config = dict(
    encoder_head_dim=64,
    encoder_layers=10,
    text_encoder_parallel_block=False,
    text_encoder_inner_norm=False,
    beta2=0.95,
    warmup_steps=960,
    weight_decay=0.09,
)
Rows from block 3 of the image encoder of a small contrastive image-text model, named by matrix and row number. Rows with one number belong to one neuron. Each number is 128 + 24 x the weight over its row's rms, rounded and kept within 0 to 255. All counts start at 0. Numbers have three digits each.
Before each neuron's rows are labels from the 100 images, of 14976, where the neuron reaches its highest value: "responds to" is what is common among them. Only what is clearly more common there than usual is listed. The data: photos with spoken descriptions (Open Images, Localized Narratives).
# fc1: MLP up (encoder.blocks.3.mlp.fc1.weight, 480x160), inputs 108-159
# fc2: MLP down (encoder.blocks.3.mlp.fc2.weight, 160x480, transposed), outputs 108-159

responds to: text has "wall"
fc1.415:089172101080163150131108151158146178115134141147188120118168169146134137128127088136102129178145115125113139135095104069126152174131107096113124151161093139
fc2.415:133103151134138146134101142121109100100106107111090086100118114150122098080131160132134137127160078062141126133126144128145126100119127170142155139083125160

responds to: text has "food"; text has "plate"
fc1.436:093132127124159069099117207097132136105144109093124120137119088148109163148122131083075112111157102144109120163177124122108148138072127100152141132119107118
fc2.436:119162151128141153140147146103165112160149131116110106133156150170162131088164128120156140112129148127112171115118137130098141108105133104141139149108163118

responds to: text has "sky"; text has "trees"; text has "buildings"; text has "road"
fc1.56:131159153113147084113121109144076170135115123120122099146087135133166120134148098155085133143122117141128091130142072122106112174161171111153119115130121133
fc2.56:110130109151120152126100161128160126145158121150096111114177111108129162139173130153140127167087161142172142081117132137110130123102088091130141132097120131

responds to: text has "standing"; text has "people"; text has "holding"; text has "wearing"
fc1.120:102105104127139097155147079121102125124124129107077126148101112140104117100111144109116119163129133123131128135099108091101105144145123128141109155119135091
fc2.120:093189059127089143101097136125127093144076140109093142158124112092101110124117131158162116133098156137140146115153192102124131125111157098121153154122138128

responds to: text has "man"
fc1.192:163111118132138144158114125103128123140130189115141165093125177138137107157087152160092102187096110160103139105133114148130117131163124156111141103154179137
fc2.192:162140139142120141095129139096112141096097104140146138164090150142128163121166124127160133118155107150164124170101134117087117094138140089141134139119061103

responds to: text has "wall"; text has "wearing"
fc1.92:089125108116091133150122084131126134119090145170100137135083165146162109081117138114154106124132131118108108154089169123128124182156076135089142122103122130
fc2.92:114123139122093131080185131151113154105127079118052122168168108150093106150105152136110161150116095133106123103117075162136120130133128085125094145127104086

responds to: text has "trees"; text has "sky"; text has "grass"
fc1.3:117120102142113103104127104103095154127096125130131177100099166128131077115147137166110125116150148155133158153102128138127168093174132127161108120148150125
fc2.3:122156183154128112155120103133130122178136137107115079124136073130148183125162123126153124146117143107169138079134133093140104135112137145127149086133141138

responds to: text has "man"; text has "wearing"; text has "woman"
fc1.416:122142155172136088110132118171134109126136112124124131154105124096151169111107094091114100101110142109144137117114118129135111136137094174178121151106150112
fc2.416:123116094151130112141125144128124143140089145122070084151081127131160161075175100115191114122153125125071086152148136102131121142089137119134126113127131129

responds to: text has "man"; text has "wearing"
fc1.472:149172127133153121100151123127152098116133112112119128169171109119186090160121148142139178099156131126124127153144152074117115145111108112142146105092140109
fc2.472:151149135171172126092130154170145146131103083137139136083112178105108104106152181135117142125155090154122131156192093118161148162133083133131133111121142087

responds to: text has "road"
fc1.447:093140092150134133145143097126156127120146117105158098114143124127110127137116136145112100167119156117116153117119186137093165139106123141108069117164099142
fc2.447:170131142098129104095156132101157100150138142117154130116156078139132118154126105079110078162132113069144140129180123115148151182137114136132168096108139077

responds to: text has "wall"; text has "table"; text has "holding"; text has "man"
fc1.133:130125137130151144099157159110140167142152127131126124158089134123147062129125124152153105157176100108169130137111185123080135154131135161153162127135133138
fc2.133:115114145150098137142118109134102158140108139156173137157170106134135081161125109127122081126129070089088117138113110113139135104128181140113109095124113118

responds to: text has "sky"; text has "trees"; text has "grass"; text has "plants"
fc1.277:133118168149136111149135145122104139172063152102144091123124155149119126105128161086070140124097137116129103086156112122062116144109145143141100146116154128
fc2.277:125217168114125120112149166145140122105156152094158098153078105129107149130134169118113108147103100110118153109134099105129153134155105106100148151135093127

responds to: text has "woman"; text has "wearing"; text has "smiling"
fc1.458:091161113123141134126122120110167129143119126124155162141162143128132176125120105149166178097144137148072147153169078142154162140110152113143127161144151110
fc2.458:098126118141129149104127144146148151118117146106134128141099112130141152174153148108131137117181132157139119159102125123115123153109145096140127075123098142

responds to: text has "grass"
fc1.316:123158119142093120128135114122119118165124090159173113096113139121066089162125124121135141114178134124131143139168112118133112134120131115149113164113132182
fc2.316:104158162156132096136165175104138133099138176130099130118136115123128168189141133087115116140120112067094117113131114119082157146129140102076138126129123125

responds to: text has "trees"; text has "sky"; text has "grass"; text has "ground"
fc1.251:138101157140142153132140118121129146127111120089135119134142120148156129107129104121095114126109148167096142181107133106157120122110107111113137147113115121
fc2.251:107102085118115145133127098143122118150120155166144151117104102175092106098135158130105141119117123116152140099155158091099130128150128102134106121091159138

responds to: text has "standing"; text has "holding"; text has "woman"
fc1.368:135165131133107164101132099155103174090098154125131191173122128115155144131137171143116134146126098102156140095114137110161081151138095109101095156136135162
fc2.368:125106136128134134106145119152161144118137123127086119181115143105138197113130165121088152149121155129109142132154155141119124172101161121136122095071135134

responds to: text has "road"
fc1.452:161100113128146114128136124139112130145115094131105152095136108100191115134138146155107145165150130124112110084142105097095152145109134109150121178065075135
fc2.452:124111153110092145092138122127100114120172170083123115121091113106077112161167118146124137119074128144067090126144108126111096133156117103136084114097125118

responds to: text has "grass"
fc1.441:147142172110143121098113150183137086131067142138150109123121138126138117145108153155143094170131139180179150162119139117085111154105110113125114158167088138
fc2.441:109097149109141135122147142130101142148148142166125126130110132142077124110126102106097135093138120121105107099130146076128109098104125131127142161145143109

responds to: text has "woman"
fc1.46:113140121144123121136141108128122108135136171110075147143124098110130148153147117126125111107131136149143077078141116117119111152112138126131146167122179145
fc2.46:115148103161143128071078098140115115108174115138114131113154123107166128122103144103160136165118104185124088129110154106129111140145122162110126130152138174

responds to: text has "wall"
fc1.479:115153105149168121137093134150117173129089130142128167122099096107135069139126143136115122120139109142122181110106096113132118080174155122160104089141075153
fc2.479:131097163113096142127142108104120106175195139130112141151168098148168126160155145098158151123143138124129091108143160146150137130144136145107141161133098126

responds to: text has "wall"
fc1.12:109140161155106133150132141126156134163173155148130084149085111116125118123127081133145121140141075146134080113122150151122151117170142131107114119124106158
fc2.12:123142145162124124129139120131143165099117101105123155084129116106152115179116140155181124107169115117130118117126088116150067105139120106144126102108130101

responds to: text has "wall"
fc1.28:151135149121104107103079139149132130118106146165064139153144149136178182119117128125099117086143151130159112120155126131104126109148150157192104145153142141
fc2.28:153128096157110151180179120134123125098143138106179133083142101130094100102160150122119157110110100133097108127161126092104170113124116138100173119127153154

responds to: text has "grass"
fc1.323:140131133109074115147136165112139117160158127154109127104113160134120129127089077163145139167127104118125140090175139131131082138144129081114117142131133122
fc2.323:145146140065124127137132122097073126128143138142118113113113109148111050161149123132142118074136107100105191116132129142130151125139092116107164097148114135

responds to: text has "black"
fc1.286:072156152104140163130176109112125160131152189147129121128136117100102145112147139117133150135131112160095116148117155113125068103128148183126089143106162152
fc2.286:175146170144097094106154131115100083128127120133154154134120161104143124175124153130128065132174119180124130124131108133139127118125166133143160158107160124

responds to: text has "black"; text has "white"
fc1.320:089119101102149135180065110150103129124103141144136134110131149129075111151115121080126119074156117134135148105103057120109135095163129094141098109100177113
fc2.320:127122133120108158103119146111138134141130157132131134167125191115062163144150122158147185141118147107114110115110078106115112129108128106120133122086155090

responds to: text has "food"; text has "plate"
fc1.466:142172115122117146168113134103142119138111158149159147149134097144137144191125106103117102124115130133106084172131089158162149121065105108123120092114168122
fc2.466:135123147141119103160145157146083126083137128154163107142116155143140103123097121142126102111139140116127136161109080089119125133119123125129171083151075111

responds to: text has "flowers"
fc1.187:133185121102147160106127119135167112172112124127143127083126139138109120110143114123147113104098143156157179132088133145104143151137119142139156121145141122
fc2.187:145082141149113142115129142100108127134056087121145155132122166083108111144111115139121140123157137097153093135114095131129170111125159138128140079113146110

responds to: text has "grass"; text has "plants"
fc1.239:130102120126133120104157155119150134141154087137152110139124172094134157159119112101140097122078148147067091139135122131094134118090139127168115150112175138
fc2.239:159154155121126129150085117118126141109142109099116153139146115081140123135102156131126167152115104158159111148117131131117140150101124112090156126181096156

responds to: text has "flowers"
fc1.332:135112158126157129121149084137154152136123102131135112094171115148082127127141147122138135157163098131110166121113159133129161117096164105177121115102144099
fc2.332:124109151121109155118159084174126153172114090116127163088118173146069132137121135127143124115116110143094167128112156102120105151133104104163147122128085142

responds to: text has "woman"; text has "wearing"; text has "smiling"
fc1.42:133128133125157096153164126127123089133131106141118184135125090053146146118183100096142105137152130158118148122157133105138112095086141154164145111155149093
fc2.42:105154105142105104111103110114133151128139162154101103112103112145144176137148108124145131107124151133111131120162167130140106182101111115140132088162157117

responds to: text has "holding"; text has "wearing"; text has "woman"
fc1.360:096147106131131091091140110167105169125149151069125116133105122102130130154148151145141125121120095147094099103129139085114129097111128155137092092141126099
fc2.360:085141089092156115102180117147099126097147110125113145153134098124157107129115146125143122159102138098121165131173141121162148131128113173131145096131152139

responds to: text has "man"; text has "wearing"
fc1.175:111150126166139099174156134168113135109097090144129136143074143104091126150086130124154121103142149173157158168129096156099152113162070081146153087093158102
fc2.175:122134115151135073103082133114166148139119084080108082155130132136131120139148115119108142155119119124138109124115099101127047133086126202138168112146150131

responds to: text has "man"
fc1.34:120142153143127156140121136176121139136126136105157131143135137157117127119152142133157138097074130121120095116149091138087156154120134062136103157096142131
fc2.34:133089109179173110107111107159122122145119133175154125118123132120118074113110205141152101113115148117134136127080163141087098121169147112134122104118108166

responds to: text has "holding"
fc1.62:135150112125128150116103153102153140122122101141111103059130138152110126151102123093142179112095126139078133138101166136095107136106095106134134123102164137
fc2.62:097131098113114127127113119143117163153098124108081157166132136152102093151110139115089145105130144107116126168138119151103144133190123173143126135150132170

responds to: text has "road"
fc1.288:179058146124128134115134117148120094168151119129144158080144121132185120143098107116114077152120128143097120092089125121138126097137095146133158098092131164
fc2.288:145108155126120162134176141146130131178132140110103137148135108090059129158163134173104139106137178157118141141125130094112103131120131145181132098138087166

responds to: text has "flowers"
fc1.398:090108169138136114125140075165154095152096134137117131103146110136116099132099142143155133162110134134078158128087096145131131154078167125134144123154105077
fc2.398:097142103117111097140108090157140139151129128092119148133167205116111108134120103138140147109120175182115165123152148126161140141147123092143128116098147127

responds to: text has "woman"
fc1.11:149132083141145117142137149106120115138178110149148080092131115142130138094122178103128112148138124124153156129096169136136118148102097125118133113135151089
fc2.11:115110138144096154154080134141136108093136102138136078152122144113148134105135157089130118172116123172108147125178167127108159120103084103111119121149127123

responds to: text has "sky"; text has "trees"; text has "plants"
fc1.167:170187115113135150098117151102158123112101136120090113106135120161141125121143081109115120108137120119137116128119142142161121053113097127097108144117133157
fc2.167:093121151116118139112132148138106103128130126127139166176122144102111099094139116134107128126122151111104109090143118152133080126148151126111127107116097189

responds to: text has "man"
fc1.262:155137157137079177108138103136128143132128090105107086155142125164171137124126177156147122146111135118078169123156110111132131106169133119101147186097140125
fc2.262:142123111141155115108099109142136141167106107147148120148125143099121138118173144118129138138075114095139147102116101104095123112101122091136101085123142147

responds to: text has "wall"; text has "table"
fc1.243:146093139150116153116130142131094123099074167162102123123122140099144068103142144134102103151149107121135125115124124106087152099149152144151166130128127129
fc2.243:148117163087154117122125134153133128105107155140128116142177118134152170142142116147107097085101127131137151095125190128115124122145106109122144150115151100

responds to: text has "sky"; text has "water"
fc1.112:135102139125129126125095070117145098153115101149149157078119117097144119113101168143159098134145150136116098117127132101119144134164093095157128167123139121
fc2.112:157141110106163102096150124154141137112145132181092131168141136105130082122100143122177181097102136108096114131129097120131105173109184116113161154140130070

responds to: text has "man"
fc1.377:110112137086095091100122117121113123102119122078114106157098146117192151128119145117113115118149137155148112122133143108134093119128167117154145108106182120
fc2.377:148160090142177129095122142129124142136118118170132147132118151134088105153138126118119126114125107130106149124090151160114145167129102124117137126168163119