Rows from block 6 of the image encoder of a small contrastive image-text model, named by matrix and row number. Rows with one number belong to one neuron. Each number is 500 + 50 x the weight over its row's rms, rounded and kept within 0 to 999. All counts start at 0. Numbers have three digits each. After the name is the row's rms in percent of the matrix's.
After each neuron's rows are labels from the 100 images, of 14976, where the neuron reaches its highest value: "colour at peak" is the nearest of a few named colours to the mean colour under the peak. Only what is clearly more common there than usual is listed. The data: photos with spoken descriptions (Open Images, Localized Narratives). In brackets: how many of the 100.
# fc1: MLP up (encoder.blocks.6.mlp.fc1.weight, 480x160), inputs 0-53
# fc2: MLP down (encoder.blocks.6.mlp.fc2.weight, 160x480, transposed), outputs 0-53

fc1.461 096:444490444548471520496485502496463610489533574565543458434540500464609471490536478571477484436479497646424516530500475497535556404474481577476532541472408474377504
fc2.461 115:457547494473476448494558437527481387445510441461519581473578448465438503546446529494469517485346423531419558523498561461484493514469500428504428465407634454604503
colour at peak: green (42); black (42)

fc1.265 114:486618629547469396415518498523456504478520458459539459491555550465534533540470420555517419517516465430505563531545500440444557467437511479540481528491511457471499
fc2.265 120:453473464549383478495472455498492562448473459512386452361496522502527583431500474501462544561446532528407537495503557484530486446498407456591511441406521524542472
colour at peak: yellow (42); orange (40)

fc1.53 108:499512466506478453484422468411574554497513548479484548478522541360591421538567472493492602531484494590454472493473598467473451454591546503520509487458457525524499
fc2.53 099:527537585511516547519471510515586417567486523542427626453534486602546455444530516514528504579529550433487434553498569534482448526471532458456509453525458490494499
colour at peak: brown (68)

fc1.390 103:510486499564441400462504480520508536534510528541513560530440439503494517507565450442488468477453446532517543515492514508504452551457471478521531557511499536465554
fc2.390 100:621446540471525527509452485553472536470473536527486515448468548464501479556551461512538536493510522456501453520469525503508576474407560534548525652486437564419530
colour at peak: pink (26)

fc1.291 115:489317560520482550469485539526484539543542495384599481494407518463515594399369485456450477516520533516522524515549461604496481520497476551503456477447490517501413
fc2.291 119:454483526508512460523532522513477526399512421495487539455521402478491518468588521510531501504561487447515420553481431447606562494501493372464513496441485486534499
colour at peak: white (75)

fc1.96 105:466544484439441461481502499460521497595504474510578519572480517584520606610636545469477572472519522445475477516619470506417518520501474513483398501501560501477493
fc2.96 102:442567525535465460485631461490529578484523540432508523562561552441485448514458545514399543450494478432398548340516494438506468492471392587513539499521458514590518
colour at peak: orange (53); yellow (26)

fc1.181 092:441480483482544451617502472471409542562537467548557554481558455589538581520536508552544457453590521548568502531422546512586452477529482494505566420461500630416531
fc2.181 115:532545416538420412521614516532429514354503451444583474479516401463498439485503478519474491476498484481527495462495435604487488420482494446530449524443524593463619
colour at peak: grey (71)

fc1.20 088:534493502503544434417384491477463543522408472484490468457447350519565530516521490558515526472527649431559492547521491518472533471483549499482474456440479454431513
fc2.20 098:423494573553455526530584498561528539574587369426492505427559517499435510523544470469568517401453516507494574473445500532519475464440496557440532523615470549474501
colour at peak: grey (62)

fc1.327 105:562445497486475486531548507503480516442464467557422483495540470492504452453471527678535505451489533471532524505620536561489523558517446503433469383484560431553496
fc2.327 096:497529466487597484469478470425537579443461558557540417491391536569532588513498467443493465514579418512477505471486511461498418468578558440539571582490499492473534
colour at peak: black (100)

fc1.101 095:442547512517459476569454457496494445444488391462451500366482503435512525488539493444573481445451599525566498543536469433420426605527402526480546473550548655464486
fc2.101 087:516520467557513468511499477457462525542437447604597502558506603469487511415508491578565481468452483530614548453401488544475476525485434544451536551517518480473602
colour at peak: orange (26)

fc1.84 097:486567523493540549461563532516549395506453406470472502447554473526580530457538484494549582505523486531508548462484540639410495440504572471640412578443578446412470
fc2.84 108:428521471461540633539456536459566466558543486408538397488522505526548484463489414512518577524532480526510404485521441568474478475485553485470490447470432470479498
colour at peak: brown (64)

fc1.421 118:507494506482373601429564553516549521576487491603515509521510509485569400447431517540513591459404504459580505537555519363469474519537450578496490487541564552452500
fc2.421 113:490507468475493512474451453506471457419461460439502538511528531464503435523505509501558428389458443411486474498488471512540481487499430529451528489459499454482514
colour at peak: brown (65)

fc1.50 101:528425585568399537575532552548474492591519558506457460514372539454524432527496533435427600541478458501465527532578515532533490461435531411553559490481447476483524
fc2.50 100:512475446527470491547468419567513458415527549577495464458469546523487526493548483486446470550480489430490498515540489389472471573485427503515503400614513525478566
colour at peak: grey (62)

fc1.60 091:504547539562495455424447488503527496513540505481422514448525553444544508625520520586546455451424473483522590507500563434525499417443418501488522443478485460537492
fc2.60 100:484585572540500450534549470512513457521459457426539559531510529550526543408503470449478586442467557547538446485490530516539567493461473532536503477464417513470459
colour at peak: yellow (38); orange (29)

fc1.428 103:496450473527465505501554514441446552564492500485553565570483372437464570480441588534530612459432539492575524477520492512474536501486476625634535558539463659526527
fc2.428 107:479480570546521555466452462453533445430403494457496550512564479498614538522521504472528477478514546569485478443583457588513487497477477551545456567495472447413574
colour at peak: black (52)

fc1.217 097:550513518409427472442477395498549468501498464471537498568435458512497611625512432513435528511508536414493500442537595499503516492385536518511476486514433497460564
fc2.217 104:461579406532480454463488449489509531502460457422593501532551498429375456500422484478459606517468553429533607465408534574479449461531445561532539512484493459600493
colour at peak: orange (27)

fc1.256 106:528365452544486419467585553477563558481517478444558493524487481504443570500396505504470474426513470497435610432499454535507501525522499434546475465539526448567504
fc2.256 107:457474613440600486533469529523524533538437536516458484434504576498479534538498543537460523422470510513559555553419474535512458381486491513544497425449513475565472
colour at peak: black (38)

fc1.321 093:448489442530501526502488622525447555457449467498501452602539448473476502557563555514427463602501509483481572623573512503439503504541411483580578492485505482529469
fc2.321 093:491545491476433488555514482493578535520472515506448505610596538516482506444491493442468493441525504435472499477532472409500526531522371411444478500409540521579480
colour at peak: grey (73)

fc1.289 094:407470492554488480520454541466535499563461463581478507601443552491531581530507469592505479497501526472474503523498438615518456461563396451414558500503555482449550
fc2.289 101:435523398458490599557515525542521546445503492475503562468479443559564434471444544516426396531546542422529547459533441488591544494468582494423549473529583474520589
colour at peak: brown (63)

fc1.172 104:400489420550530477484494539416533508539581519499519494531512496473585531584456449538538440510492471457543545492502463488532528487432492473487541560352480466555488
fc2.172 102:498456540496513542531512524596487426452393511527499616470489429559415487500474548512438549531437462542471534497437474533482617559588504425535509472487463510550613
colour at peak: black (63)

fc1.332 094:465562495520411392512526437479544512497510489486563539471500511528537486561430422536364540514516498510482509435574533529508569482478502448470470491503523450529446
fc2.332 101:476474512485541451548504426516518526503484446478465532519478554515533545553333448413505553454538489452372509503518526543493407372523526433517420480516437539501551
colour at peak: orange (29)

fc1.423 100:410479508516505432487440441454414512476447508530587436529493524526571570478510499539552508411429498509492433460508494444464470511493485540531550508508575505412407
fc2.423 099:614450482453528471477479440458457560470607530569527549450530590482414517546477566485582547539430520508547478488484456441462529476506556556507582558459542531467363
colour at peak: green (37)

fc1.123 099:526525422485552596487525494485411481457423548533513486487512376409493457476490406457425502507503496607483569468501517536419489444538412547584523412614441519589486
fc2.123 101:543514600588518450475553443476527436458456426549485457511483578500464498495508444566466538483506483471433525564525465519578494462495575465520462548436461466387493
colour at peak: black (98)

fc1.393 096:510518510550419409665396441541584548595366493566499483503502545619559479460548539552550524573491564575590423409470514500503459494567524498444476495486509515464508
fc2.393 094:631464435560437504501496528495513452525538447505498494566439580517489603530492525516525494488572501534450647506553388498547427432486599558497508508498476532525498
colour at peak: blue (34)

fc1.448 080:453462488563427513535432538480547504555420449455441524441644480429490551501446454467486471511423509449440506536471540584377590445427555510459436512501538511520487
fc2.448 086:582492465445473436473566494489612494604548586495476564510409517513509513432432461468422454505554556614468537534522402494482544472548489521506474442543544482477498
colour at peak: grey (65)

fc1.212 102:409476440495522589524460489526453541490502453550492493527494472531530534431542530487687563518475526535598433462482599568585420535407504515504535537621426458491549
fc2.212 106:457567426476452504415454513479534427582460525626469540489502458563517498519445474585475577546358505409505628551516434478528481429493497488530539530516452426456525
colour at peak: white (54)

fc1.22 099:554469401456464489540515464479587490492478480498460532425512486594483520433529454469371441537458453585640493400409432549399463559511555550499483511509460535535631
fc2.22 097:493536483546498569502497468481518387551561533545445518529521508485477482520548456492525367457451578429519458455491480518483557531482567432480456524442443439497502
colour at peak: brown (77)

fc1.296 114:543401421521497514517464478572529599574506469505550451544571479477523492631596515539522578485572413594488472578468532476542482465442595504455469462462499574427562
fc2.296 115:535560501456523467447502448508520504471467591468487421581407500564500441483513514525501499467523574582527496535505487514557499516463529551500598541574554505534537
colour at peak: black (43)

fc1.238 081:491497454557441458498553520494561491592375505505551527569468501513515516503573403519567466504505599560555566441498507535463394488415484465536476480549553574472429
fc2.238 086:432512448549491612580501470498543510493444456455507503496493446493495482503542537507500459578536430477434386521485458514505527424499474481467505424511501508568524
colour at peak: grey (67)

fc1.21 097:537472385446595484494444537474528439495558497420534534485496431509548536449488496493538550419544454407463580450584554506455584410390549483517492621522504452483536
fc2.21 094:546513523493494519521444454546587495545536414572446502489459517501439553571489403367453504482573471624486497550433446574426544622536559526574524398460529489530440
colour at peak: brown (62); black (37)

fc1.324 110:468457509395426477481456400498507412423530478463620584513509390467537552549477560459440532574461520543564485610449581518423424421538505471476454502507512454430593
fc2.324 109:514553398438490501553507534499503519466508515402442423492529502480437430580551508528523502442549456479511511533436533395500447480406525524521624544434487479494526
colour at peak: grey (63)

fc1.459 121:554561518565535449499480535553520498458501556584467566446477588502578619556462490423512517498512482500513505463569519444543508488423518486538579455464529424500514
fc2.459 121:439564473556475479449487462414434507478591597626504511495518434455464540554481540493514548586458451449545460430466388489450587444458497560512539473438431524571563
colour at peak: blue (25)

fc1.226 087:539387528470493515450487431521558518552514528567487446465581515569546478532338467555573509528513513428411467560487515586614566517498525467529576498463430454475493
fc2.226 088:530495431536528485482462470491515455510505557557419495523436476433505534428577496546452491494580541497430491515438478393595544505493496546512492563463469469462471
colour at peak: blue (27)

fc1.188 096:548552514480413484490481474496528554456503450404470583510666442533441510590491546459482540562435596506454578394535476471443520415445490623457475498480528476435619
fc2.188 094:509467433552499467463538595467521426502412461526445517433463474574518454463551523480506446497414520494496512511447561578386529490480427443533523475503519533469465
colour at peak: brown (64)

fc1.158 105:475445482484568461593575596544504514463496487499398495553421518525485490473492518418474507423501425515512498466476492567538584482545501496516444423502550565479573
fc2.158 110:494499561520524538543491480510434431540415541457477492484470427381491463525474435505516484440446468476520597480594527495524482535548491481450520604495511453486424
colour at peak: black (63)

fc1.135 108:501501453588504428581453492510426494515409461411468468531596575456503524499587502560489454507550563544496472514546458519530513476449558531550441497561599481477470
fc2.135 103:575443454467491531625473525501496491429561511475491477455473572562559489601430499542540458512508513492433502451559546499514485448587550452587505470441510489541574
colour at peak: blue (29)

fc1.24 111:511500398523506498434547533501531399458483512411456477422500468439543497445443465511470487491538549584592500523482523570472558436538533407540432567488496516367516
fc2.24 111:541455504480570514370496511551459528529494523465452532466560437508485518404617526585549451534439418491451532554481477557526556511489466440504513546436432477442560
colour at peak: brown (67)

fc1.192 089:475484438596463519501448512462491452530502498471450508491552431555455574552501535469474455479547530564626466550512493545583421463462507527485483444471431413516602
fc2.192 091:475528552418434457578544474512525487392516494517499554543519419417543455508480497542515507476451491514456458524537561509424534527487582508540477439516376599514509
colour at peak: purple (28)

fc1.209 118:380588506505486418534458561529569597526529484460505457519535525387605503508613430550545489510449599514408458560524497508416486508572495489404472497485465544439481
fc2.209 114:446508531560453475493562400444444491531492615534499434444500503547506486528553511467514524551434440542541429501403580404435501530465563472440545486408490486525526
colour at peak: green (33)

fc1.108 085:451546556588471498432476509523496599492522457565493531529529530451546499534482473513528488525422642501427544537632496507470457458550583528455476459542572610431507
fc2.108 087:464577481466474498488522597444487508446543507394502468564548485597527503475527580512457523465447493541416491446415516408582509635457569511482493492500485476526502
colour at peak: green (55)

fc1.254 066:372490485543515503517447538517473580508554589544449544473504473530509559523529570489439438394554488558558569550528492492493507430502449548509415501473419505479525
fc2.254 078:466560616553535612552426475510549488500485479536553530552602405416503457531522495473514509501490537418534582459499523477466496415513478543401470507380528512628507
colour at peak: blue (36); cyan (34)

fc1.460 106:491452478545478424544477466495541421523461478376526613502428549630509498521486563531480491456532511536527439458533549527497376394425481522424569501454422472450453
fc2.460 111:532441504572540466573382467641533471529463524494433545514465555489551519455478596496591435485431497504485517498402534502490566522483446509532492479549480473516476
colour at peak: blue (37)

fc1.277 083:453566511582520478524488515482517523499511559405456444464475463566579540460494482655486555536531487535525473427468495484514449470575491481538562485634471476524485
fc2.277 090:550532483488358612478608547448543525536487477428538552498488561471475477599456515447602437532548471516521573505489510472507482471557507529489542504434462493459491
colour at peak: black (39)

fc1.74 123:549527419603499463606519396485458538457559490448480491521490461544509512473460502522582516470531469519509466488565461427500461400556498496600429515490461584517571
fc2.74 119:514446498510512443470488515459473401457446516529474444431559512477506553443558573456580455448512574428486524478533508450495450588569492595514457587514615408522507
colour at peak: blue (43); cyan (26)

fc1.410 089:544513466558492490558444496513541498543519432465533555496429561498510623470515493570475425526549535534409500485455476502510428479519483452498533529424530431590535
fc2.410 085:493483593558410413426437457534467457484541497599553477502541601584522511537591444496419531454472566516516500529534600457487468504456494518476483460515540493532521
colour at peak: blue (52)

fc1.339 101:500407525535495428617453515457438530550382446472464522559463451585441493399441468440547497496534447472491461544596479521458495575462487499547480447427439579498528
fc2.339 105:462501492585523493486583493573430463514570462451564526438499358472485473452574477533526537446501505503382487472551478598564566465516519477456447591569530468494439
colour at peak: cyan (39); white (37)

fc1.394 100:442470487384486456475397390435505453546525451429470520469464475513508501527462400462519514397470499553553506485456469509433497546526455444464504487451526539548557
fc2.394 106:491601511477532465504501473517490509531549487484480528527548417413447409518476522476547451498490508566544463498441461531448544461522563500525464559431474488490467
colour at peak: orange (52); yellow (34)

fc1.466 109:552443492505521536503522519534491590404549596463472538519520512501513497555548550470470543517432539531595407481544469454603513560561501433506451421523446530478535
fc2.466 107:489498481501498546549525428491466496451448546406475409569509511500416528461527450540644481575499493446559479502455619482597406617404509453433475485548548492542522
colour at peak: grey (77)

fc1.470 090:475514492560502489483494448513545455443509422569509444557485480606565479512428567457545446496505548533415509507490512527480465458538556570498486557518453432568521
fc2.470 099:492409490542451381559475505462534542479509505505555472505527506469585501518415606580456508539593497521500527413555416408535432541533493468553483559582470495490472
colour at peak: pink (49)

fc1.360 125:466444480481505504481526519556380523520436558490429491458476460493477488579484519529539504402398514615478460538478460539498519480476574506441522509523481453495545
fc2.360 115:503560511499453498519519483491533486475532521512557404488449562461500544588496489450517508497515557398580487488397505509460619488584506447439534636512434511505498
colour at peak: grey (64)

fc1.237 088:514539544634572438522513442515464527549518585525469530511520508504517487508470563505496456513561551488522461524518505540531424457487466482535496490391463438444491
fc2.237 091:462487599492493457467487447582453487503505530500512563491456520462508462563465542611574514469446549476593462387471518449488520482528485498529515562499455492561454
colour at peak: purple (35)

fc1.107 083:443480422446438519451452553568578573477330531516527531527482466468505525566521503502433521461399542490523409453458471548482484455459466506453564444505599499510465
fc2.107 087:504542536461484512503494546561530403405568498546497538550521562632522440460457456470530481529469491510449525499394455468549480523447521541471506522458609452478490
colour at peak: black (72)

fc1.426 110:486555627507495495450439512519454537480503474559507557505489414486680493513511460520594483382537524519558515508474561460523501508419478489557482556460383568444524
fc2.426 115:492467436457412533399534533501492472479605531525528524464462500471587508503510516490545514529417504521525536511522502606553531523577497532576484507476509566516581
colour at peak: white (44); pink (37)

fc1.422 101:452543460393430523489500389495571636400526511551545486589420448519528483495516487557511464502480444490497452452492512484432536555451541398549422534516468456548545
fc2.422 109:497555477552552546452559512520469461420498589450411494574561547503532508395506562557447531409543606551464549470525513502482497480500591585469421475602431570461604
colour at peak: grey (72)

fc1.331 088:435516465561513472520512519522443563450489532557461524572472503560535458445526548496549487522451453462506513575538478544407557432486472529503510472532542550452581
fc2.331 093:485497455528515583590432521484467497458494488489531540398508571570486478462501554547583596517515516438472470557472465376543575519536470450541392458439461415498516
colour at peak: green (29)

fc1.26 097:523444581506424514489517538498476514502483607475463482483407566508430478457430482461554575498501587517520486561504526476423536517421544470489478478416471482462544
fc2.26 101:422492500431588555512527440539523504343470468528506506553480427451587540529496464404482515489432508467468492420500517410564468446554587511414498476448599580527459
colour at peak: white (43)

fc1.224 107:497438489509554502450490547493474617545542493394539508516452514528512473491442440542445513514552410542456561536516547498508484513414509508558411426606517463501539
fc2.224 113:545525495622544559506536545528475611564479462451570512462549383417490495466606464494450454469524505552484449545534456492462432499484549517484550431504501506496539
colour at peak: black (97)

fc1.25 102:406573488416429502508482443365459554412544479504449456475495418468452553537437383490534466483608599498458578452535540548483449435481495551487432519499481454600540
fc2.25 097:485560486486575415468457563512480540523489511591590577489484508587515585446612432518495527409508521550500506525491427510590563518520498505437523540528447488492492
colour at peak: white (60)

fc1.356 104:440589583500520469504488463575571549500476552553492475462521389509504415472442385547444544475516538472539413436521534570498571409464572500500490525526540527566431
fc2.356 091:560444464470552525503539457493596416480526557541479496578465492419492558506501512487480446608459538530529524475437394503554458532482483496505440370505519478509440
colour at peak: black (100)

fc1.279 088:487502541549501576485470563461493541518534510543504520474486484521563464428553441584467486555490464533524464437556505544470510402578453542519482437384457484501470
fc2.279 084:525503482453444538582452599417396487609493447443394438430551461503516464478491544437454511511523504455525456577453401462526505525468497621489515499595407462571564
colour at peak: black (57)

fc1.187 090:430494457478530428409565536404572411551536520580475568420489436451493580405522513476609472502502421500479506496481481580521451519434489544435546515466416414493496
fc2.187 096:482520460536459489487492500416488423504409440463516480530403468446605471500519479443464533553566490452532558563501461547523466476545531487456485483461494496462422
colour at peak: brown (68)

fc1.56 087:516533472524536438520424563574483461520449562485469563543433463492544533519501592434508445481544624489475546479535474558494399483486461605526539445409377517413471
fc2.56 102:446606526527565489478408467560455482485550518540542530509544493433493554457468553446492456557522484418506527422370558534448534534485430546478510496450462412535442
colour at peak: purple (45)

fc1.112 094:478487364503437488498505501554569442483501550459400522540471476488470544446432409557500540510486402604563493474454594465434455424449555506510438456476537476486496
fc2.112 091:439497487615546501501481506490519469509474459516460510508464480547559448536510439532420494448585560469418496499519363607455454551570484433529435533559419539570570
colour at peak: grey (70)

fc1.473 089:561493518475460480554575522593437495572505523444512469466607546509591468559575454476470447518534509487487580501540430497514447428477465510495387499551495440445501
fc2.473 100:473429490565494388438456416460501484460586549418514408489558468543537447526515358451465458536362396517546521526504615572455515543505525519558466404509550494517493
colour at peak: cyan (27)